config.yaml
model: "image classifier"
dataset: "microscope photos of single blood and bone marrow cells"
train_examples: 194171
image_size: 32
crop_scale_min: 1
horizontal_flip: true
translate: 0.06
targets: ["smear"]
num_classes: 2
arch: "swin"
norm: "layernorm"
norm_position: "pre"
activation: "geglu"
mlp_ratio: 2.67
head_dim: 32
fused_qkv: false
bias: "all"
qk_norm: false
layer_scale_init: 0.1
parallel_block: false
inner_norm: false
kv_group_size: 2
patch_size: [2, 2]
depths: [3, 6, 6]
widths: [64, 128, 256]
label_smoothing: 0.05
loss: "cross_entropy"
init: "small_normal"
residual_init: "scaled_by_depth"
optimizer: "adamw"
lr: 0.002
beta1: 0.9
beta2: 0.98
eps: 1e-08
grad_clip: 1.0
steps: 8700
batch_size: 256
epochs: 11.5
lr_schedule: "wsd"
decay_fraction: 0.2
final_lr_fraction: 0.05
warmup_steps: 260
weight_decay: 0.08
Rows from block 2 of a small image classifier, named by matrix and row number. Rows with one number belong to one neuron. Each number is 500 + 25 x the weight over its row's rms, rounded and kept within 0 to 999. All counts start at 0. Numbers have three digits each.
After each neuron's rows are labels from the 100 images, of 14848, where the neuron reaches its largest size: "colour at peak" is the nearest of a few named colours to the mean colour under the peak. Only what is clearly more common there than usual is listed. The data: microscope photos of single blood and bone marrow cells. In brackets: how many of the 100, against the usual share in percent.
# gate: MLP gate (model.blocks.2.mlp.gate.weight, 160x64), inputs 0-63
# fc1: MLP up (model.blocks.2.mlp.fc1.weight, 160x64), inputs 0-63
# fc2: MLP down (model.blocks.2.mlp.fc2.weight, 64x160, transposed), outputs 0-63

gate.75:513483495507469494432473469527510522481501554482538518478476514510501504517484443476489505501499483500475493504503480510508507503431496483532533483484526474491489503528517522491501544530550460
fc1.75:525522474489473531504439529498490501509518510500511549481480464520527480496469477472524543536493452484514488510505505533528508489472470525526500458504511478543471483487508538496497492479504444
fc2.75:508547512509556545507527472468536481493468500499514498506468455478493542485500495553531485480507506478473529526466496502513520515534457506541513497498522476511505474457500492491534513467469497
colour at peak: pink (55 vs 22)

gate.81:508486524484524486461513461484508531513489483492507503521491514503441494549473491536477538497478478500464469472478486509512467544524532474483533524478554507499554505504536503502490527478511532
fc1.81:517542480490495503481533524496534494491498544478527533462533509502536503507564468471512489519507529525469527510533516533505507477477503486487517473506484497489451498508552489490486488551531465
fc2.81:476540487518486471487514514496555506563508499496456494503467497513519516476491502510489540501531531503503550505505561516504512507483495535474488497480478497501512469509495433472460535486525510
colour at peak: purple (58 vs 19.2)

gate.99:496479487474472479504519440542536496556546476525537523528478525477473482482500502494468495482481463514500464511464481479484517499499498473476519515529551490529528508501525533496483464493502485
fc1.99:492444517526504509483484475503487538480451495494546472534549548541492511517482499490527470525474521526488504461516507480476497496512515512495502474461481474465470520491506485546525537512510528
fc2.99:481498499512498495529510551509542483495539478535484481515489509455516499482506496447518494541512542520511502470525480499481492470520500521497467498534507550542519514485491484548487486475506566
colour at peak: white (63 vs 24.2)

gate.72:440491509486521537515488506522512530448494505486470446512485480508518544504509490506497538510498527527480489473511439515479468463485517498516483524496499491494489503539474438531518506476494532
fc1.72:477456508541483508514491480524547513493495538489468512479527518510521543520519479492518499527507515530471514500533457512473480465452515524520449494466480473468453507516463489493523531513500492
fc2.72:485501451482473475508450537525479469521509522522470523490507521492525483460521535488467517526509483516543485495506495481518498483484515505469462478528497531516518524572479511503464459510528490
colour at peak: pink (84 vs 22)

gate.93:490495517478506472471490531521485541480493548472527489537467496511515487459544534497515494479508522478494513471538491542485492489531507490491503529473495561473479556547514489489493533510476494
fc1.93:493488533513457521522541486495500467489502470528482521505544508492478516466457454495473531535498482521490483505473548483522496489487520512505515469537519465546514443478523524496486461504518509
fc2.93:503528503545525503494544499473500571543511487471508493524518497525514450469497499464503535514515506513494504484488500521485545520482446450524488519538484503474536467461516499484514496497495502
colour at peak: black (82 vs 1.6)

gate.16:513545504478521487493500475478493503465477510473477508494481459499503479496489452552449525506536502479444479473459543505532470525543509491513488507515531524490532501545525476505491480487493506
fc1.16:509461455510526526491470495504481511499513485485548532485508551518501490501495551490523500515466488503518532492526484485509528530476480495515546448470443477466490528487520523485513545512521485
fc2.16:522491486487488453523465499503487503552492473520521484482492510500494495477510527524502535502512513531497482486517541467515526502523503523467533502519509468484523451470530529462479513558431501
colour at peak: purple (39 vs 19.2)

gate.38:491484463509536478474496484485476507530488503524513546555464519523514470488535544492515510494481501441528505479501524493500501501524493477474508538497495549480548540487526518472491508537497462
fc1.38:472496523476472541544493484516476487510525527503549458471513501478496537525507462485468519498506487498469463491510484493479471448463496528532491501504527474535494498523489470539509458462508526
fc2.38:498491559496515490442520486476487533486493481466472484494461500462438485518502486495544488498508481506461491493477473502476477507517505487508522506494490518450463554487508518483516552508472482
colour at peak: grey (92 vs 21.9)

gate.98:494523507512456478499464505521518541493481553488486518522513515470515512449512486512504517474532541507460485503520517499498459517557506498518461520551486528479489515551483490474494485503488460
fc1.98:510545460482466479515540500523494481460499512503478495498506472517540512479491485485472533515562527508480496481447511525493477521504540490462459513550535515501526467522491489523468494485509514
fc2.98:456470531511522522464476521509491481496535502519513512497537539522474481521506481489477488501501470457548477514514448491453481461478510486539483516467483535511470543538517496490529503490520506
colour at peak: blue (85 vs 10.4)

gate.2:500494502487472504487515473537517515505554489514538521510455512475489475490508497468468514463514443495483503532483494489508520518501481469467517486532578501522528512512543539480487488540509486
fc1.2:512536478481496502524527513521507487526523512523465535488492447512513497495515488483471514500504467492508450543491505486538491503478505504488461516537544505562527476510494534462483454460496465
fc2.2:519505488528515505476516487485469507514468545480517529531530511557501468502459507515493495454474499448500520516512501512505525516456475451504516506488498455458509504492521495458510532515535459
colour at peak: pink (55 vs 22)

gate.43:531531482496479499484517509548516512524561473507548516513445509461496489463480507457493504471508449478511509528484501509508535509483453462498535514519535514506507489488521538488480510510519480
fc1.43:508507510520478494510519493523523487536544532504481531483462502520541537483495501470473483495503487466506503546518501483516499488443492529487489473484538474548487475493471549462494486474486444
fc2.43:515527488511529514472540477448500516514451501487526551514476467499519521530479491497492447532485517473463516513489520522501511525477472482510508491491472445497537481483492459458515497497527475
colour at peak: white (93 vs 24.2)

gate.143:520499488500501511464484515508463535515562533526508518496430515461553490478530513465518505476515480476503522526543513532477518508468490482502522500492486518477516526517510526486487528505536460
fc1.143:479533528457507495496491517474483493489483481471491448540516490484437487511483503517489513487519504497475475485453494499491482503568499477511524542508508531489531480513522454508518502504474563
fc2.143:475487481439492473509463535533556463550494497522511493525532522501504490491501504493484529495528515518536465511483498505552497490474543542473477490539507496512518493522518528501474457505488483
colour at peak: grey (98 vs 21.9)

gate.127:472488533486508522491518473498521508501517525455515550503476527462485513468477529503502540467495487488457512510447470469461474482511499478512471558514486555500500548494506499489481509513507482
fc1.127:508488520510475475459498450516512553529537517479528492492474548492507479537469468482478546468516489524470508512475506501487483519493519455527514506516508512480502540494514514500512544542544482
fc2.127:526502481565499509477469511510505464518488498512472508549501514510506536518493507530509468527535464487519518494489519441534486526512519512478497482488491479481488535508442464479463466500528467
colour at peak: grey (71 vs 21.9)

gate.1:485477493496535517526500522519514513498540533498480469496452497475520554502514523484522478479488480475528489500521475491447494472509472534521471507488467539502479544512444485533506474458484516
fc1.1:514489486468524545521449543507490498464506519513489450487473474503554518519502493507526476509479486482519486456522497515497486522502460531532492504468484495502489524524484454538508493457506552
fc2.1:466519485512473447495481526533516484486531533481450498515489500456502468460493522470458516498510534515506485474503511474523476494494531536451472471531496506493481511511493493519444470468514522
colour at peak: purple (39 vs 19.2)

gate.27:535486461470463473497498546556529509521503515493546510528469498474518501432507541504514493492507459469512496507516555509515478489494494487477485516512483540486519510503492514484462531509502461
fc1.27:484493516540488537535487516504506477529520512551503485455491465496502523530506468453488469487523501476520497517506499475462484486488472541516481490527522488566506454488493521499537456493532498
fc2.27:516489514492498465472548446492466545513520519457489512489498479524484500506476520553499526482477497520468534503502520499473469523543484461492536481485500479460456505470503502485504529505460476
colour at peak: brown (27 vs 0.5)

gate.66:523544461522459496471474497521509518505542511506510528512480487496485485482533491454461507493499492475497458524478520506534535521509464470491540487537561491495524508520525518489483480497534452
fc1.66:489511478479485505509506541526543478545521505536467522494504442488475482517489467502516496477500483503516467555516468497520461475494501536507473514479499502567472462517481523480479467487483491
fc2.66:519489479521502482474460496503469506503450542506527506494534512527510461477475516525521522467427503487502477550478515515518522513463520498484557490467507453495526491511521494505485490491529483
colour at peak: pink (83 vs 22)

gate.49:494486544464517475493488513512494522493480483492524516531441507500512465485532542515494491472485522462490529474519518530507514495533512461478542546482481530478490543539530478502491556501497497
fc1.49:521486498501510480471478540507508508484507519469499523501428490484532506505579522508521487460497474464516540495523510531477513506522469477504496530472490543461502528539497497494506532515494472
fc2.49:465477488492464487498426500506471435518524479519495502496516527502495524486539506505509488461489494488523478492475516514536517516530553529479516498486551532526497515559486512505485494501523486
colour at peak: black (93 vs 1.6)

gate.56:469532517490491493504503506517499516495492546498477506493484482477519535476550456516479535476534520501449463511502513511506435488525513499498457539523527520491496489563486494467503466496484472
fc1.56:508535491519516495517515500494505470442476526502447512510492447506525535507544475517486526493544511518477513485479512520489472489511517501475441524542531523521510480537469494510484469520500463
fc2.56:455461527486493526476517527526518506480516558511473496489508529481477520515519461482473506501503485496518493508513452514468503488495524476514477528454505565498514548549491493508518506461536499
colour at peak: pink (50 vs 22)

gate.20:450500530498508515498486502496519499454503557508458464521488478487528529499515493521474537476528513479498525486497481491484466490538495493509482557517519531515522511552464463509531499473474537
fc1.20:468483518519527481508471496466513465470489526514459452490498508530498536523493529531478514513478531529527534478472486488502471479532534536494491507515490493539502547474457445508513499475496528
fc2.20:466460491536487463478522472518478494490510573527454473532529540499482525520456494488491447516472509473517516471503492499484502499491500519484488485491522504527486485518478488566495511480498523
colour at peak: pink (91 vs 22)

gate.111:541551433494504486491494530499505494516473483515481563506521498526490501457480490510507509533474494508505465502460543502543507514467503523486494461522514455503522503477539527516470481498522483
fc1.111:488454523544506508488474495515501529483537518488526461469456526477537515543501489480487491480516498487465526504541506511473493489499470456526530514467499501466470508515502488458521547520548494
fc2.111:500539524548503530483506465503484526495514452468487505524481511509466483484504497489480461502518498496485509503497475532433479473493489463544508525530518536516478534479525541500559496526503511
colour at peak: white (72 vs 24.2)

gate.158:522513494471510471502512535526485530503487497509545550514465501491514459497523508483548465457479501458517493499529505527506519503529456483505530526480469529486497510529549534503484519523485452
fc1.158:468491523523482513531498500494541482516527522486461470446544482489501552490496484480489504528509504537493494519497476502504455452450532515509468498528532480540479474504479467503504467489511531
fc2.158:531547531486543510487492463485502563503517507450513477500477447466489483522475496515509521529518509532471507504454504490519495535493484470523509505457500507468510484472544494508538503490471503
colour at peak: black (72 vs 1.6)

gate.73:538493484511480493488490491524520524536545495509550526488458524465541486521517511461492487475513473486496539521521493519490536513472471468524529498499518501473484518501536520471497536519556458
fc1.73:465485546489517514491502506490434480460464505512465454551511509522472509493494498532517510484489542489513494478494483487483487490560511504490509530518476525491514532499493463515514474489456550
fc2.73:498464475504438461522482527545518480487485502516483485488500532479515502462499526529473517485463515515516484494521515475527482490512532562450501486489464492465490486534506466510473523490457483
colour at peak: grey (70 vs 21.9)

gate.144:492516515521531474524554520518534481516502540539473528539489529489501526494540503492479464498479466481555466517497471491502524481475507489500495510533494499506502524463485547503459443486502480
fc1.144:513546509460483483533502549501517473533561483478488502470455461448521491478525506488486505467514494479505532524499507525475504493492475517488558521519503543511498485535479503475500468507489485
fc2.144:519517516509552519495478503488515534526444456484470495522505450495492484510476500533504500497505492504482477516504522479494493485484469507524528507511513435520448518471513466447525469483477464
colour at peak: white (98 vs 24.2)

gate.19:552533458498504501500506498501506485518525503514541558523496505520502487455484534501486512478494471485490485514466530492536531532478506499499533481531520475512531541497533542479473491527511440
fc1.19:505490484513526463480518505489453515494456482501529508546559548525498517480529553536541471510485521490506494484498536494491515504530517484472485499488484508459511524451512476506493497547485516
fc2.19:472482471525463491544459558525548450524523473527505519475497531483548507468507518493475505496504512501533509496533530508500522495478495521480505490548482521506527507511526474525467479510516532
colour at peak: grey (78 vs 21.9)

gate.88:504509490525460491471491507554524531537557504488525509484462506463525525488518487452461515479494474480523525543504498503496515482464481472496511508550536507511508502521510532468492510530537471
fc1.88:448495526474512516493501478484515522476478502462511460528528503511462505511496467503467535521525533539436514479493475509504461497550522486502486516485516506454508517527492463514503517537497544
fc2.88:510481500520468476534439544544534464483481485511495468458492529485501452482509516490472556508512491534521485525503518449509495474483516526471510500544475496497503519512506519503477467498478507
colour at peak: white (52 vs 24.2); pink (48 vs 22)

gate.154:532538431517509510493474518472508509515468507497500549480534492544515489506502495501510509528498499493492459505478562507555530501494498488521468454479493474501520488498488541511488470511509446
fc1.154:485536501458487477532522545478507482525473480516477523536511486497450452442508541528516504502463515481549503493482501479499495504532500540466465506527476493518503482476498489505485464491472525
fc2.154:515459464484461473509474511507509461515502493529530508478512528505526481560482512503513518491483475476533497476482494470547550554491493528459502506500489495486540492524506486485430495494500496
colour at peak: white (63 vs 24.2)

gate.125:512456485480490488523475541557508543502514499538512489522497526499544499476486458459538489498500482505518472485530496514492541492481482462506527526502514505501450508520514529520492500485567475
fc1.125:504476535514509501493491475522444526461506474489500477543484524502516493538491482487508499484516522485499525469531446499510499523541524480479540547529501528504489537504554466501522509484493550
fc2.125:508484508505509514521464552517481515542547490540480495538553539531499473534495501528457505488466461438544480463544486507498522494487499507517493498526494509523503507519492508522514488490493485
colour at peak: grey (57 vs 21.9)

gate.141:477480477527468443497512501548542536511520521478520501553511535485512508462522533485511481445529539491496480513507488500493500504549500485485476545496489556497506498538488504482493499521492479
fc1.141:477492484504532497448473504503502546506472543505548502483487512503520519488557529505529462471482510476524502469517477489494504496516473459525452521470477517460473509515481496480515540521500458
fc2.141:490498496492453490544524495527480484508492474539521537528478477487488533480485499490473457437509489515504493517508449501477472456541485532476497521503520502565504510538467499483500514502479514
colour at peak: black (81 vs 1.6)

gate.68:470518475528465537509490474530513541477488528494485482469527470496531535530486497482491509514529522527439473480516454527492444495466507492508495486509518473497492518538480466503537513476534508
fc1.68:433476523530500525525508477495516499481498531497474473502510483501504562540498464517489517506502513543474481486515458487475439468485528521512463493478504480502464505512473472531525497472510524
fc2.68:485491451460451483487470542533462493501518515525474485498500541497516499498509526508466509507505517518548498490526484477483486481491526483486472479525487517523519546549466489523490458494549532
colour at peak: pink (84 vs 22)

gate.105:494549505488495456490552510522504508525541485477526512520465493471490513475497518490455556493481446462500501509459510499527512524506469487469517527514518521522542509528526526476460487492505496
fc1.105:485506495512474459518552496564508501526538513520465499490502491493525520483520512462480510491493491519520478521512505469518485476473518530456508512542503497564474491505503527476459441475494487
fc2.105:528531490509509526510517514472511484480493486510478483513506520533547498470494533501487477463481531467519535507516511507490529501469472475518518489519423467538507511453518460508496487530551525
colour at peak: white (97 vs 24.2)

gate.60:503475456421516498495496495523509510532529460492533477514475513475550456497509520520518517474479452488528468518520467507489493496483464511521540492484493512479495516506554526467502508509490517
fc1.60:497523516544491515518495526469502469460466526515452532492524483523458526499498465501484527526496540518481511472459517495522489483534508498489443528513513491536503452492447476523514494490478494
fc2.60:478453538460532517484488468482477505481490503500488508495486506509468487540485445525542519519489475480505486514488474518508526521486521512526472504443489525470500489507511519482523565500448469
colour at peak: grey (71 vs 21.9)

gate.119:485520479491548524465476455491486518463468466483469483510516493550497495522504505483471498525520506510481473476441511535517522532498484484514519490565533464480512505547503519500514508518520525
fc1.119:518511460522508517494470455503531541523504519498489511467511497503507528519527478484488482526547492507464509509455490537510510499422495495521489495464535469461501504523499551498512506518550509
fc2.119:480499514478501521496522474522514505484505557503504458531490510486461552476512477496441492513498523504507486491513474500471478476536495488523443525483556523502489531513459491525538496460516516
colour at peak: pink (82 vs 22)

gate.82:496506478531484497487516471528561523525548545490499492483493513503503556509475499474455487483528481546497518534488487533486490515459527451490520501510531496491523486549483523488481507502532473
fc1.82:547534488462490517525496513503493468525531495517528558479444491480498449510512474479496521474485483454511500503507532509532515529478478509517541499486508531540526478491544531501497516484501468
fc2.82:517522491491516487490501521477459523533505492491458566523550489551498504530487524518538525493486463468491514511514542514496518525487489499494539481497473465488491463489500511443482508525487461
colour at peak: pink (49 vs 22)

gate.31:521494489527507469510535517530517485539494526538514559474508505506507520465529521470521441495485481511534483524521500504501547462456494522494464485482488476505483498502508557478478492508518457
fc1.31:509522513464464517505499526495516517517572495483514494468446471437524489507493487456489488485527483470505493518515477548477511494483475494517552506504514526502481472526532512481528519522531486
fc2.31:512551503522540538505519465448497532481485482444502516503493442524506520500468505504496490491489494485459519497457510533490491499490459454545519505521516499510490501451522489500530503503527528
colour at peak: grey (46 vs 21.9); pink (44 vs 22)

gate.76:536523465495486489481515468477527506490489472505516522524476491529485466468516505505500539497517476489488486504458537499556506525537479501468492477533546483500584512517520529490468502516505478
fc1.76:528530468488524465507517514448470478497467478498486537538506477519487460488483521554508511500480515465498461521468528514545473529534488519474492496487475522532547483499492490481468479482478500
fc2.76:515474464554455481503470498515510471546485532502519530470537534528539454494504530491477512465506493496520494510515516497502517504448517480466530492486468479472522484545522501491484491527531481
colour at peak: white (75 vs 24.2)

gate.46:483494481543576478470501463479490492512490498498488523507535533502489533493509563495508457506496515452517492542482472497506500506494516462507499529511485515456543528496496523464490518539501479
fc1.46:546499510512554475480514500466504511523504477511526520506529535512498460509519548508552476480502512492522515522499510496545552506501503461495533509509478501465515550509531538495491524548509480
fc2.46:473519467498474502560495532528518476502505497533538532494509485513527500481508500465473476504507517520530497472489518494492494473519468524495449497520515510562550480539472461507501463492518540
colour at peak: grey (64 vs 21.9)

gate.151:492485435480556477510490519502505476505492524513473526513528495525519517479505523515525483508445508515528432502527496470507489472489513546501461457487473474516480537476473506512488484472502483
fc1.151:516520541509460516482483485495487518493515476468534479496467499484493485515505476461477524494546492495473570491476518542490512536509485443500545534520521524481518488519538492501516527544506502
fc2.151:508510524517563542512528473447499542499509501484514504494499475506491481490505477482510491489504513464486509493491461534455499465500470472569482530494499513527497508466513488508568533486497517
colour at peak: white (72 vs 24.2)

gate.137:486473503499514542491484509521516515465490526487475495476500523500526543485512480493504518542483514537511453465516448484496439457437492508509483477459510476488491528511489492513520512476543488
fc1.137:449462518500496518519518494520534486479497526500478483504531510498505543514525507521504514501484539534507469493519453465456467445479524520494458503518477487505460503500461467528505481464486535
fc2.137:492495461448450462473486547537455479505515520510484489480498527490506493508542530490494531509504505539524486476514502468519485516515526490466505474528507512498535533549478530500469458517512484
colour at peak: pink (79 vs 22)